config = dict(
    dataset='photos with spoken descriptions (Open Images, Localized Narratives)',
    translate=0.06,
    encoder_arch='vit',
    encoder_activation='gelu',
    encoder_mlp_ratio=4,
    encoder_bias='all',
    residual_init='zero_last',
    adamw_lr_other_params=0.00075,
    adaptive_grad_clip=0.05,
    decay_fraction=0.3,
)
Rows from block 1 of the decoder, named by matrix and row number. Rows with one number belong to one attention dimension. Each number is 128 + 24 x the weight over its row's rms, rounded and kept within 0 to 255. All counts start at 0. After the name is the row's rms in percent of the matrix's.
# q: attention query, key and value (stacked) (decoder.1.attn.qkv.weight, 768x256, the q third), inputs 128-255
# k: attention query, key and value (stacked) (decoder.1.attn.qkv.weight, 768x256, the k third), inputs 128-255
q.169 102 [119 108 112 135  73 119 103 123 161 120 141 117 125 122 133 140  86 134  79  96 136 106  88 128 106  94 132 149  80 108 116 144 130 123 112 125 143 112 146 142 122 135 112 164 109 126 167 138 150  89 138 134 128 124 167 111 136  83 116 139 124 129 118 104 140 118 139 100 107 128 165 123 148 142 151 163 141 158 127 162 157 161 123 140 147 170 120 132 133 150  89 156 125 128 119 129 122 126 159  72 136 134 119 126 112 106 115 127  85 134 137 122 154 126 107 175 121 131 129 122 121 147  65 132 113 131 163 142]
q.170 129 [154  62 130 198  86 116 102 151 188 177 159 134 150 122 151 107 117 115  97 158 106 132 152 136 156  97 141 105 144 105 116  96 134 140  96 132 146 107 128 124 109 130  93 143  77 133 119 111 112 163 142 142 103 154 150 155 113 112 138 150 112 104 126 118 137 120  61 142 180 131 109 108  95 125 137 146 118 125 164 150 149 143 128 131 122 150 110 165 117 108 132 140 168 119 148 143 143 145 132 150 132 130 107 151 159  95 115 124 120 151 112 141 147 126 137 141 134 123 159 141 125 103  94 133 116  93 141  81]
q.171 105 [121 109 157 132 105  89 162 135 140 150 122 122  95 114 118 101 106 117 113 122 124 110 116 138 142 147 128 121 173 153 129 142  78 109  83 112 102 133 104 146 135 141 145 177 162 156  98 114 129 117 148 120 132 177 114 108 120 162 100 159  89 150 119 140 150 118 125 118 122 116 104 119 139 135 141 149 145 153  91 100 156 133 135 165 136 176 137 134 131 138 108 137 129 114 171 120 152 110 107 107  83 129 137 159  95 144 162 100  90 128 116 153 110 127 185 120 138 125 114 133 137 113 124 182 144 113 126 121]
q.172 085 [ 86 116 128 107 125 170  82 126 146 128 101 101 107 170 129 140  81 111 146 115 103 137 135 109 171 139 138  99 140  96 145 147 129 112 158 151 120 143 126 106 136 159 114  92 153 160 115 152 171 107 141 138  89 126 109 149 101 164  81 118 178 135 122 167 152  97 133 139 186 148 110 163 105 124 145 147 100 133 120 121 131 139 166 144 140 157 115 111 135 147 139 107 161 123 180 149 132 146  97 175 137 101 147 130 107 134  76 116 144 133 103  92 107 139 109 146 149  64 124  97 132 143 131 110 166 132 107 122]
q.173 053 [123 113 147 119 114 113 210 142 159 172 121 158 109  82 108 120 115 106 120 135 159 114 119  95 118 128 180 148 133 123 159 116 117 126 117 124 118 114 100 136 136 133 166 146 154 114 112 111  84 135 195  75 122 117 147 111 114 171 130 124 162 166  89 170 130 117 171 148  78 122 133 120 165 168 133 141 154  86 140 141 129 136 124 108 123 141 120 138 145 123 127 133 126 107 115  94  93 163 139  93 147 159 119 149 138 105 138  86 110 133 120 142 139 149 117 126 136 118 127 143 123 145 140 116 149 130 133 101]
q.174 095 [134 162 138 119  76 104 124 123 107 140 134 131 158  97 118 136 144 145 139 123 145 122 149 100 120 164 120 166 141 147 143 100 122 137 148 108 131 137 130  96  88 136 138 146 130 130 146 163 135 117 138  99 145 118 162 133 147 127 138  56 160 138 102 126 123 143 171 151 104 133 167 114 101 105 122 126 148 133 105 146 110  88 115 126 148 118 127 103 162 110 147 143 139 108 141  78 113 108 146  97 110 116  96 111 117 171 112 144 119 131 107 136  99 150  95 139 112 124 144 115 110 129 175  80 120 161 118 171]
q.175 088 [152 135  88 107 111 139 162 106  98 114 110  77 135 127 150 116 128 136 119 109 126 104 150  99 121 132 122 134 132 140  93 147 149 114 129 107 158 113 129 128 113 133 158 101 145  95 122 118 132 105 187 112  82 164 164  93 130 153 149 125 128 140 162  95 125 119 107 101 148 150 104 145 147 141  94 105 159 127 109 109 134 159 124 177 131 151 133 117 124 121 117  99  85 151 132  92  95  88  96 117 128 116 134 161 156  99 113 161 108 124 113 131 131 114 121 171 118  99 155 116 105 105 118 109 114 154 107 116]
q.176 081 [ 99 157 122 150 137 147 157 131 113 103 102 110 111 101 121 120 130 140 151 139 157 113 126 134  93 184 103 136 102 141 128 140 117 139 128 147 123 144  99 111 161 159 134 130 127 112 147  65 130 131 171 160 128  99 105  90 145 145 105 158 138 126  99 119 123 141 139 131 114 162  92 145 142 129 137 136 165  93 146  85 141 129 117 132 151  87  79 114 128 117  79 148 129 103 128 133 123 106 116 139 111 117 103 192 149 110 132 145 117  88 118 159 113 123 163 125 166 129 138 106 143 173  87  87 102 110 131  98]
q.177 087 [152 105  94 127 121 116 114 121 116 112  91 169 135 111 121 112  93 125 111 133 134 161 117 100 121 116 120 100 156 142 133  87 179 132 190 203 134 147 158 131 136 150  79 184  79 148 151 148 114 122 103  88 107  89 182 159 126 117 107 104 151 109 151 145 113 123 140 100 137 140 131 144 142 144 175 102 118 148 114 116 114 106 115 118 119 156 150 142 119  99 168 170 102 114  80 105  89 112 112 145 117  94 126 135 104 126 162 151 103 112 108 126 132 140 148 106 133 157 140 116 153 129 142 110 161 129 161 144]
q.178 099 [128 117 104  71 147 120 124 137 142 109 112 120 128 129 124 143  93 143 136 131 155  91 167 106 112  83 118  92 125 113 142 137 160 130 149 131 107 110 114 143 152 166 103 117 121 161 130  98  87 133 114 129 110 178 132 117  91 143 119 151 154 107 145 110 118 107 129 109 164 112  93 142 166 105 124 137 131 145 136 140 123 152 125 150 144 134 118 142 104 139 123  98 121 143 149 100 140 116 108 139 144 138 136 126 137  79 131 122 126 148 107 119 113 121 113 142 117 105 154 109 120 127 145 160 124 159 125 154]
q.179 122 [160 124 125 155 188 178 113 105 150  87 133  95 131 156 156 119 130 130 113 148 144 136 147 121 133 112 137  77  94 112  94 158 137 116 130 148 151 123 112  88 141 135 115 121 125 103 134 115 122 144 114 176 132 155 145 148 103 119 152  87 143 112 144 116 135 150  96 118 197 142 134 154 134 142 133 127 104 151 136 153 120 100 100 130 148 138  88 120 116 129 148 149 107 149 132 139 129  98 141 115 149 133 158 126 138 114  84 136 152 132 126 128 143  82 121 136 112 129 117 131 138 100 127 146 122 130 141 151]
q.180 110 [116 156 177 126 108 130 148 105 112 118 130 169 136 123 123 134 125 121 119 160 140  96 136 147 127 147 153 136 146 127 136 153 132 161 165 127  99 110 151 111 136 133 140 112 135 151 119  82 146 128 132  99 115 131 136 155  97 108  96 123 148 159 115 137 139 127 140 162  86 121 175 133 134 131  90 143 134 131 103 137 111 122 141 104 120 146 120  96 146 118  97 130 104 129 107  89 125 137  93 156 125 103 101 126 130 155 110 152 102 138 117 149 109 123 162 128 129 117 154  99 100 120 127  95 136 153  85 140]
q.181 105 [165 127 129 161  94  75  97 116 149 164 142 131 166 156 154 117 148 152 136 140 109 129 121 141 139 137 148  90 120 128 136  83 116 120  80 117 133 133 103 117 132 121 129 108 128 124 129 111 100 138 111 123 139 162 128 135 103 117 142 133 133 182 118 129 108 145 148 159 143 107  79  89  85 103 136 137 100 123 107 131  93 115  80 117 136 131 123 115 155 126 141 128 131 110 155 125 124  99 121 146 107 134 146 126 135 113 136  93 134  89 140 147 116 130  99 117 108 112 148 129 121 108 153 131 114 101 147 129]
k.169 102 [135 152 141 128  97 130 148 204 162 121 154 137 133  90 110 151 152 137 100  96 106 139 118 161 138 158 117 141 132 123 102 138 138 128 166 131 170 154 126 114 130 106 137 146 142  93 120 131 136 109 110 159 145 137 127 160 144 129 104 138 132 124 113 108 131 141 149 157 112 111 114 118 131 131 159 167 165 126 112 125 132 103  81 155 142  88 156 141  78 142 139 101 152 116 155 152 128 114  94 168 103 151 157 130 129 127 121 106 131 141 113  99 167 112  86 122 119 154 116 130 118  99 100 113 132 130 117 113]
k.170 093 [114 135 130 142 161 111 134 114 134 145 136 126 122 110 150 112 115 163  98 136  99 128 155 147 104 120 136 108 150 131 163  93  99  98 116 139 140 187 186 130  97 117 110 122 140 144  88 101 123  89  98 108 134 124 173 102 133 122 110 163 113 155 101 129 150 156 133 111 127 142 134 140 115 198 153 132 129 114 118 140 144 140 116  70 119 125 151 129 104 124 111 171 136  93 100 141 100 118 130 143 148 139 141 135 102  92 141 150 126 117 103 119 139 122 150 106 129 134 125 135 106 165 184 134 139 121 140 150]
k.171 109 [141 156 115 108 120 116 147 130 126 139 114  90  98  90 149 122 138 101 120 150 126 142 133 124 120 121 132 128 132 130 123 108 142 140 149 140  95 152 126 127 126 148 119 137 156 176 129 157 134 114 131  92 140 154 146 169 149 133 131 135 106 173  95 140 163 102  97 143 128  76 135 125 120 148 159 133 161 112 150 153 160 163  98 150 106 106 154 102 129 131 141 111 124 131  90 132 146 104 120 120 143 101 128 150  89 115 111 132  80  98 121 163 110 126 179 145 132 132 145 114 124 136 161 140 113 153 114 152]
k.172 090 [143 173 125 182 109 171  97 184 110  87 137 134 185 130 140 132 165 155 122 103 144 106 103 100 136 137 118 124 120 137 116 154 133 100 132 132 133 116 104 125 119  99 190 103 132  78 148 115 120 181 175 122 125 103 113 117 140 134 152 135 153 130 157 103 136 113 115 151 131 124 113 139 135  91 123 159 113 130  98 141 122 142  78 122 149 136  78 141 125 147 174 135 120 119 116 138 130 162  94 138 140 137 100 122 155 113 174 166 135 140 120 143 166  94 143 126 141  89 117 146 140 103 105 168 122 117 153 105]
k.173 092 [151  99 147 124 155  89 131  91 163 152 135 159 120 113 149 136  86 104 147 134 115 113 106 148 101 149 164 105 130 134 168 135 135 118 113 151 148 147  84 134  86 120 151 145 115 133 120 133  77  79  63 124 144 104  69 105 116 106 109 125 139 117 124 148 117 110  98 140 112 110  71 117 122 122 122 136 137 128 140 144 125  92 176 153 108 149 124 140 150 137 110 139 152 118 124 145 118 127 113 144 111 134 176 187 130 152 154 135 115 107 129 101 110 142 155 135 144 124 113 153 106 139 131 122 162 127 121 127]
k.174 084 [123 109 118 101  79 120 121  63 100 144 157 110 134 167 125 143  96 139 131  98 156 100 116  86 137 156 132 138 127 117 138 121 139 134 125 115 103 133 149 127 141 153 151 119 135 145  98 157 129  82  82  99 135 133 114 104 144 114 142 102 119 160 163 140 117 152 150 138 139 160 123 112 118 104 122 120 155 138 142 144 130 125 180 103 148  97 170 101  82 132 139 140 105 111 149 147 132  98 139  71 107 102 126 113  98 141 139 113 215  83 116 131  98 144 127 123 140 125 143 131 105 144 162 115 129 134 118 152]
k.175 103 [132 164  94 123 144 159 138 114 112 134 138 122 124 152 133 115  92 112 169 125 183 114 172  84  76 136 156 110 141 158 113 123  97 118 128 123  99 121 108 123 177 147 145 110 155 161  83 116 112 126 119  99 131 121 117 112 116 121 140  97 155 126 148 136 144 115  97 135 139 124 101 136 129 145 110 109 155 112 156  95 124  93 138 153 145 113 148  95 153 165 174 160  65 103 105 118 128 148 139 131 155 100 119 144 120 119 144 133 130 114  86 140 117 158 178 114 161  83 140  86 153 152 112 108 142 108 140 110]
k.176 082 [155 123 121 113 162 140 155 166 125 159 118 101 135 115 124 162 119  91 148 131 144 101 183 137 146  87  97 159 138 174 144 108 136 104 141 107 111 116 131 159 163 141 113  95 116 112 120 137 127 148 141 122 123 104 140 131 120 140 123 124 172 135 149  80 151 125 136 104 171 133  99 145 144 122 100 125 135 127 130 127 159 122 162 135 122 148 109 148  96 132 182 121  85 137 129 106 157 143 101 145 126 117 132 134 142 154 166 157 102  90 120 118 149 142 142 152  87 147 121 111 125  96 154 126 147 100 140 144]
k.177 094 [124 140 123 101 153 124 149  46 109 158 125  77 160 140 113 118  91 112 163 135 142 115 156 136 110 135 150 146 134 158 106 100 119 139 107 109 119 127 149 123 122  97 153 110 149 107 129 147 121 103 111 120 138 174 142 122 108 139 127 116 101 113 118 144 117 134 131  89 131 105 140 136 119 158 128 111 156 141 148  97  84 137 111 133 103 117  98 121 204 144 117 150 135 120 115 149 136 173 151 131 127 138 134 134 102 171  95 142 118 123 101 120 104 121 131 111 133 112 111 151 116 123 165 114 107 121 121 162]
k.178 134 [136 100 107 141 109 150 120 167 148 167  95  94 134  99 129  80 166 104 150 112 141 111 118  99 125 120 111 122 109 145 136 152 113 131 136 102 114 123 126  97 157 163 117 103 137 136 126 127 127 155 115 138 162 111 118 101 100 144 150 131 159  83 144 144 115 160 133 144 127 125 116 131 135 116 151 130  97 132 120 124 132 108  93 138 146 140 111 129 151 110 113 112 110 137 105 119 126 124 180 126 140 146 129 110 129 160 160 149 143 139 132 113 132 123 130 117 159 130 110 119 155 122 117 116  89 129 112 118]
k.179 108 [112 131 110 136 165 178 121 103 115  69  87 104 108 113 142  79 147 119 116 161 115 166 129 106 103 124 134 116 113  99 144 161 147 118 139  99 140  94 121 116 147 125 137 136 130 141 119  93 123 127 137 125 130 102 148 136 113 141  96 113 129 135 141 124  91 132 137 121 134 146 170 170 173 151 115 144 122  89 147 119 150 126 130 164 154 122  96 145 122 109 111 150 147 128 125 171 115 107 119 130 171 134 105 127 131 129 146 139 111 155 158 143 138  95 120 112 146 101 129 127 159 118 108 105 115 130 111 118]
k.180 107 [111  99 153 151 117 105 146  50 113 125 118 141 124 149 125 134 112 117 115 124 108 110 125 125 139 118 152 124 150 134 124 108 146 110 153 122 141 115 109 142 119 119 116 157 135  89 146 145 125 160 112  88 108 135 117 132 150 110 121 120 147 167 109 136 124 155 103 133 152 166 131  88 144 127 144 127 166 139 180 119 100 121 156 139 100 123 162  86 154 136 148 179 153 137 115 141 116  88 137  73 119 137  99 128 107 142 139 155 165  97 114 114 114 136  72 112 123 171 143 135  92 115 133 115 152  90 137 141]
k.181 113 [123 108 126 135  93  75  70 124 153 117 131 172 138 123 132 146 118 106 129  93 149 130 153 108 113 126 121  86 119 121 135 110 117  78 111 100 152 118 138 138 134 125 134 103 116 127 123 159 139 154 149 131 122 148 137 127 140 139 123 166 127 131  95 126  85 134 159 153 146 157 116  98 124  97 147 120 101 118 124 120 136 124 114 149 114 145 115 125 112 177 118 108 180 142 134 144  71  75 117 106 139 127 137 151 141 124 147 104 137 145 150 129 131 151 125 131 134 105 149 117 121 146 119 124 115 141 141 130]