python train.py --encoder_head_dim=64 --decoder_width=256 --learning_rate=0.01 --max_grad_norm=1.0 --max_steps=16900 --batch_size=64 --epochs=5.3 --lr_schedule="wsd" --warmup_steps=840
Rows from block 1 of the decoder, named by matrix and row number. Rows with one number belong to one attention dimension. Each number is 128 + 24 x the weight over its row's rms, rounded and kept within 0 to 255. All counts start at 0. Numbers have three digits each. After the name is the row's rms in percent of the matrix's.
# v: attention query, key and value (stacked) (decoder.1.attn.qkv.weight, 768x256, the v third), inputs 0-127
# proj: attention output (decoder.1.attn.proj.weight, 256x256, transposed), outputs 0-127
v.80 094:120148112150118117133116132116091117098096158133171175120124094140133128120152120129137142142099158098138141159166136131131087140131134077129146109112111127134106165167150135168141105173096093134129132087122130107134095126116157101185156141146136107169138156099155136160152141109179166129132145127092143103176117119140107176108129143097101152160126149147120128109157174041156136132123
proj.80 087:120115131134139094115127119142133145164129159136122093062163077119159122118104141123119124144135119124095115105082111136128184139159100165115116132121140127092149128089112091141070141148150125091141136115116133111122128106128093147129172064122144131129131143138136155053095102132063102135110039168115139183114169155143138154105113113123106137142123136113153182121089143128116114137147
v.81 110:133109149104124140137155109172123124104111117098150141148083107122135138136126127158133126107079080117122115148109154121132117131174121116121156129121158123144093184155121144168119106098130121126129140130119140130114103146078089100199123152112149111163143081090131098128110168168128110096136100116121105084165101104109162173161133134138144115157132123134123152065095141077131125115121
proj.81 100:119136108097163103152090115143145115129132116128135072090168135098115108149128139119112118135143131171135131081094119099123139133128138134094106142134104146118175082073149109132124134158147136122128107143122123140142106109160093188119116094155131098105134125139126171107155148083117142156109106137102138170157136134132111135100123142145134144094109156138120132179109106194082114131120
v.82 094:142156117150151096120088125147153111116135117170156121104134090137135082068121144119176146164130167103141122117135148148101127142095131147134149127091128126142125099137079137118118125171120090148117127115124110101141114153132142098125160144118102089116146117121145136146148111097161155118093136177138144083146150132150141123161120157146121136101135109125176094131141153123104140083180
proj.82 096:084117120129126100106148113124114159148103150139100192122121129149158151159098120134156119126113085079127140108063062148146116135114126124122162130132123136121067155116128128154110147089119121128169120146113173126124134085133138111109187133112145127149144152125084136095120089175096148127142088128099136150138130174152135167099142096079117105197124142103147148116078135109117152163147
v.83 103:133143145154114107174135145135112105082105135153120123141126145117168165125162115143135129129135175124120115121159182112159137089131168161130148148141100150170080133078127154121126144146101156133144139121140077140119120153131120135098144154101122114140087103132151154106124115147079155100110130127101138081089140129130139125102144186120118161116118138150128088121146118100166093153123
proj.83 098:078176133092114145136135125102170132147123140105090103135097133124102122132107133136113109108136127094109086131124110114131123174146104132123118108136178099118121115139112108184138126119138104126162099172101171161109137138107081106151143080175113119131171118158144094171126096145142164121112122100130123129161139127125131162147106086115136152113132114112096187156116138158090116086111
v.84 092:122111122132111161102150136136145130149136166153063157156120083104122129108157114070117143150142101128160134136181149109115119159150117126135107122150147093195139126101105108155134147115122058122117122157111136151157128098100130169117169105197134107083119129109106124103162150150110132099154103109098153106135151136132106140110173120102092084141162129108140154130127107088152113117130
proj.84 086:132147120145137096117162114107123144115176088172132122123103093125149139122155130146081160094102152145104129125114080106150109156138140101135144142114158166085129137173144117140116104165121112112115125092136124123089145191104079113109115144128134148169113140136119112137129108125141124156095125095130115173110158102074138113122112136149133153140117157141121142118125142148091161131145
v.85 096:124122131149115126116121115114147143168115154152123097134125092110092136111131147150117134168099105140095176170187122101123117142107137108152123115135134137152131118135113125142133131136099132106143135105122106144145116137130131136119127107197093156140139178103109137135097157146167110115161130084086119085170087113149106152125112133122146074156102101160096128162107145118168131074112
proj.85 085:139118141100096079156161135107101102079127120100090103131108145191118142133092128115102125130146162125141087111114149157094148111147057102139121155116133134123146113148123114136125091140137145144111070132118132120094111155107108126116130114110177112123133096181162108099115105086140105110132131134123125140114161119130191122136167148144084131120162131114136166060119146106133136158106
v.86 097:118151125165101120097159145118132083120120139167118179133184113130156128126162110137132085103109153136121168142130168145164067116108145145173169164159094115154147136120149126136137133140130093126139147117108125148110143118174126160121120130106129145123127136148163121132119113121153130111143174109092161096130158132102154101107122112112140082120084090112097084105137113120154139165097
proj.86 094:135104148115078169158105134136156142152127143105135065152090126134103128131141157091118159153112110107128121185145093114151147127130094128150091098161148144116113119137117149149126082110107124131143075125117157129087153138083102118155102091152095131119105127120093134095136118125098133142101088099111120155092167110126096130175097126155138104137148158140129135143157159130144087118126
v.87 121:124102124137147123140077130153169113095156117149096108091117105136128124124095132162126142124154135131130113109107187125149126148167135149117123109102131109138120152176086122109117120074141107094150117139143121130134121142129126147108107113177100110129108120107139084127106137098117134106141135098145142118140145085119147146102165119148105128156088118145167161123108099163140112156130
proj.87 114:134202136103082089116150148132097135091101145083166125180147118111129160143115152098117161123137113143133147088152053134089181134094113128150131137169121142150170116114158124147167087146157175179094130145138163126144143136146083111129134128109130111122143103111120124133146125169123132094136104112111129125128106152109087096156110132112141116108147117140127098126140132123101176097115
v.88 107:135139144144115128158101116133129125087111111139151086154173169159132094138121116160139130167129123150140138174154154101120119122104169115130161170079118144106101122106108129135117133169093077150127126114114126106116147134147138117139112116122095080108141116098144151166098142133155122113146123157129147072143098118109104140159158152129128120114136106141124130114146164085142140133141
proj.88 109:116095100128116088099200128157116120098127164137091135127135094147144129126134125086139152119111095143137106110117065120113124147106098161150170089148143154143113102170104126130153148122120143100171120120108142138122122128127109132143166121098153151108165131123097116096159100176123152151126124139103127181134134135118142179113131134102120148170111144149169122141073091110105152140124
v.89 112:138120120120137132149130171148119134121104142127144147122128142136108126085094125097099178153115118097122130163190139138155112192178151112103130139120097082122111164146115104142124103141121129148095153141143133117133131113118168107110145115109137142135099102068084143132109153139094087115086113155163089124157120128142066165126165160134081123128159094160133129142139109112122144108094
proj.89 100:126152121143092128101145060145159122104130121165106122136120118122163160095182097158147116158134124173124126115072122134107130159097135143143137114141142179156144141156140139143143134113135116089147090110175122148119120154147075155186144136138136128139150141153137109139137107153129091126175142103087119112124126141117154075155105164127176183101107145137142141094129168135103158168126
v.90 089:126109120146104123142131089128161159114143122144129119126140152122120095105138112083142184147104133098103126130122105148174070159095109114128086107141138076111153090172078141165124116104151103118142098137131159124135111135080162169176138104165151145106176158107140090141149115128194149146113107094106158151117123142140109096114096108152100135145134148103149137097123140114120134130100
proj.90 080:113159145122093119145111164105098171134095144117130115109091118090124130112114157106108114134178125111151112121112147168135134073180117124126097123103115152140152134065162105095127098149123115139113180104132115121134157098105138087088123144139110127104085133169164152063111150115129099094096133137105122112110136109129139114149152154141133096140133139129106101110118154123163102119116
v.91 109:120110145110141142106122128155144138168145078115152157126104192126098096146088092131099117144106176144165095121126126122095135152154107147118150145121146112105135119133159145154134106105140097136144132147150143126114175131147151113095082102121141188124132161085150141156123100114133138116094141143162139125100107103133102108108119101130096139106152101106156114087098110116135080147112
proj.91 100:137147099132107128168136113142138128128122131126087141167087153152134138103148138130131125137137090103134105088109141144159111129124122133120139119151122145157053112156099112076179103139131134150146106132124143128116134145101079155158134159142121083073136145133119120109147129139112114111125153102135130100157124157100134130143144150110142118108147148177094121174112112133137145093178
v.92 096:129130124141136129141105129126156141135088122130132095156096184122114127186115122112154184091135131177057138156090112170127117136185100104128131091142157139139141109099135099127118121141115132133124143143115120096137130143140112109132136118070155129149127140147116181145163109110082092145133132146116129156127152129089126134141083109100129126108126125108079133093189098135097132117090
proj.92 099:140112128091119126148148132149074091108138122123105161112126147113111123125135101145142142108135157141172124131156149149144104165090171108123108156163113119158144105124155162109110088116123124146115136135178128124109101100123175118111123198116131133113132138117097066117124176101095145127191112151143137129103090131191137138152129184139129082118093118148110124146100119055137109154158
v.93 103:132141157118133121097119168101127124119127151088105179114137126151106114093112157115122143145131104091176164130121076163129153147169123116173120164161125146099164154163159078155145107128097150156129108134074105140139140122113158116091155115124089139098117143103120141154105127149147071107140125152154141095153089128150098174122164140112108111147142090098113138158134130045148137154126
proj.93 106:141095132158108115144152117145146096112137132160114104120129151133177168131163122137137135158136114148074120182151171144116118129140078140127151136141117118132094120158109144163141100143151085101123126124140170146139113136148107166110109103134156114153117146140151107138133099112115153137092155074161106102102138093080152076141113139133138144092113137127098153093125130172135157117113
v.94 112:124145134150099134124130127126122122128155142161131106114142137125140180167127112093095153134119140109120105101096144139072071128139073150149132086101123101156140105101117153145164163121148144131145130131129134156132132122133142119120189131127136123122104126097129148146180130143151139164124127134117133114127145131108120153143176128136135104156104134119136114110106145155160184112085
proj.94 100:102081157090159103153113114149124100097107107094111108134107102130132101127143153124125084096137122109153164122140062085156158124134178087117098143141157134088094150119124107096093109150153165129158143133110110126170111137073145139168106094135129121122158114132104144113139092130096155116120072148104153162125143147152131160130125097169102122133143132138126137163159121087109106157155
v.95 099:127157130107130088155116161100110134149127157150112156121149189105141157127105109070126116108124091127108142109131115142089119155126120129143104118119128077134112092097127135149147133120135171162104118136114135150129117105117156169138159091116078110142135071152073166100137144139111083120162145135160132122143124121141100132133164118173076122130132104155152132156145122104120108150145
proj.95 092:114088095137117124142145125115147078072120107097101103131165115116113091145129129117127122139158135139163145142167106065107150127130154124129139120110106133137128127185133092161096133183121148081146161129156097103129143184146115151141136113123155131134142096124198085144136113139141165114116143108112106144118092141125167113116108160118153150125138141127102129142125096164082168110152
v.96 099:137123121093151144150106138102105090133185188095128151149129116157126135119103144124092142129171120114113178114109126114112152110171122107105133146123128163119103169107133104063137122135098079132109116166102129157129118139139143111139174169172154137109156124100101090100127117120115162109174131103084109114139127114135063165142153123140116079121124125140125137137160096142160124113138
proj.96 096:148136128166130140111163121118151152122130131146145117101170105106148167136106161118084136121132147176144124133139083112129123117131153135148139110138105111151158121111111145150144165094135132106116123124139080095158143152162102129117112162075104163157095110140137117156122126140139089164089116135157121122118124132133166105110152113126135111156152089110158130118140153158101120150136
v.97 098:111126134161109125064116100103123118149134136162102087126138109120099119112176116091132116104133134062078127045120101111113132135147155186157139105119178120104123079100125138095170157160153153122142141115095117085152123124143150113124110155166107132108148153143102162146160146157077131148160090132133155098120119118159108156123114136113092168133090115116143116157101151162135142104134
proj.97 095:132084163148138105180136118159157103091110129108128134142140153161137141152091152140121083114126116101155128165127107121153119087094113080116140121105110145144076155163075122155135092124107111147127066099134134118139114130116131114094111116102131124133135139172130142173079091070200146108109169109173105116145129152089172165137166128128121089146121096122151145124103119086126156140139
v.98 106:124139121122115127045137137134133123145116117111150099111133130159152168182105136109083112129109135130089111136177151092117120172104128158138146165135142098085107130118173151132156115113103108125130116102145142144152111126128156130152119107154111142116096113123170126140102144122131120133150127150150097125095052126128096094128121104123102151151108166114145125090090138095127096132160
proj.98 101:148112107160170114169130113153124101135156151098103127120150116103114169080109142137125132103159105104131101100105112108129171083164143151106115095132133148157150132120096139113178080206161151102116137191156095153119117147093057151169098112116159137118127127168139122148114124117167174160089147128134162140124163116090130164090129149172136134116173136142124143148158099164125108096105
v.99 101:137119117148132104115140126136130114167104125152133145084160100123138136127143124137118116100118120110082109172146126101130070117082106145109092109113145125142129136158118182115154155155164155126100148106133119150140093141121150149156081079142119093166145089142106115154102106118129087156114131136120150162164115124074138077152161131144143106137110088176152126149116107177096127093122
proj.99 091:102121141131068083124140112123137169116134137105101098102129111146110124107143114120143157120131118109119151138157145172125161117119126121185151120123126112108150155143155112137125121121094134143152111154143121129121132133151159127149117177134144159121103117164134149119094122169142116085106147118143088103113148125217104133095105141163131132108152121101145112067176129071167181171090
v.100 080:132124139122119131157111146151127166126116118164141130129128127124130120145081134158094092120135108104144112109131121106146120125130121136148151074129142093089095115129136108132120115127109134136144122122122149127150114130119128170083095094139112133093126151146130056147119127112152151145092160172115168103117099132168129140180134076138075175137114112168105109132140100107076119136138
proj.100 083:117130073146106116115111104138156069097110151124140123182112149119098141106125109143146162127128102108137127095118116174117126124137100141161130145166136147107152140104149100115159127151113143140152153184107137108168138132139102113161164126151150099096138118115139150143150110187079126088103133086133102143151136135103116078127134151122143115138162120139082156157123179126166180118148
v.101 102:116137116126125123124097101119111151082112129120167149117161111155154080135117150102111136156144129099091166097162125162158144162124151127134143145110107177110118096155129175083114093128126150146094136140135118101104127149136121174140137131105140089161119051147153108123105174133101098101151107155135052093087109089118121081158169122129130149110099105153137159156108166130134159099147
proj.101 097:176131171113105100141152169139171114135126157113089076098113126104113193095116114132116119144147082143122108133109115121088127059140130174158123088146139098201127139131098143169146129122110108120129085088133154164129152100160145114107119134143093141136177121127098123156092065153156143148108119070136132137174130116118114124124117131145154118123156127123129137094140112195121141128090
v.102 105:131143117121111115084107139116144125115107111128159099116125157130114148118140139150131095081191129204122114128095158139111118166097141093104152172128126126102127151110163103099147142154107148102145106105118142153149128124149129124115088162129102142144129129136157165136093139172193122114142141109144151110127134112141146121144111099099146152135115128157111146131103186132145166123127
proj.102 107:144089107143133127119138137128110089173131133111115140120166110124152120181111141089133145152101154117112151141188107076121157105112112160115108099113133129127123108110140152148146126129160184128104155156111152112138131105146107171170099121123173130105146097089122121100152132095121132135148112164115153154117110141111147180109121103139105104150143141144149099170110051084132090124147
v.103 102:141094140103153141138140113101170123111113112065097084134109125140115107125115141135166167118112067122132144140160133130163152133161144126140115190149165107117106138148106111123111116145082103099109115158110120115129128136103120140113119128130108133143108136115086142130119133129123109094112109141140153162117135139173111106162096129151148146126125122161088120134119145123141158129142
proj.103 095:125172101159121150125092124200134133165134128161181164126107138141142122109140114121145125142110167136146144140104170147119097157090132128089143101092112185131139123094142134145121111084150141189138158125157131123149109114169131124162107128072168101120135151142127151126161141098155085147153158138099142076122089152088129140117157123124142103107118119145159114165104118105146100167136
v.104 099:144140113142155130113123139149155099089175141135140106091144095133156106095105159133104164132142104153075133157084147160117150111112158168147134146114142132106145145081107130083178129112144121132125137138140121113107138160142114136090122141106115079139170124138104124160101208157140127152133144097137134125120110116108148135134119174099133121152101107111158147082128128133106164148106
proj.104 098:142140113111129131163118130074101164112094125145133164113116157131107134193107134088166117173135093172117146172166126093122130135107119115140136158105119147161148118162155135135114122129105147122132145122138115145108121114123128143157134120104139180124122129167140141119162117123141095131107128197113110095116146089179133124112152094163127084156142160151136074108140123103138117177119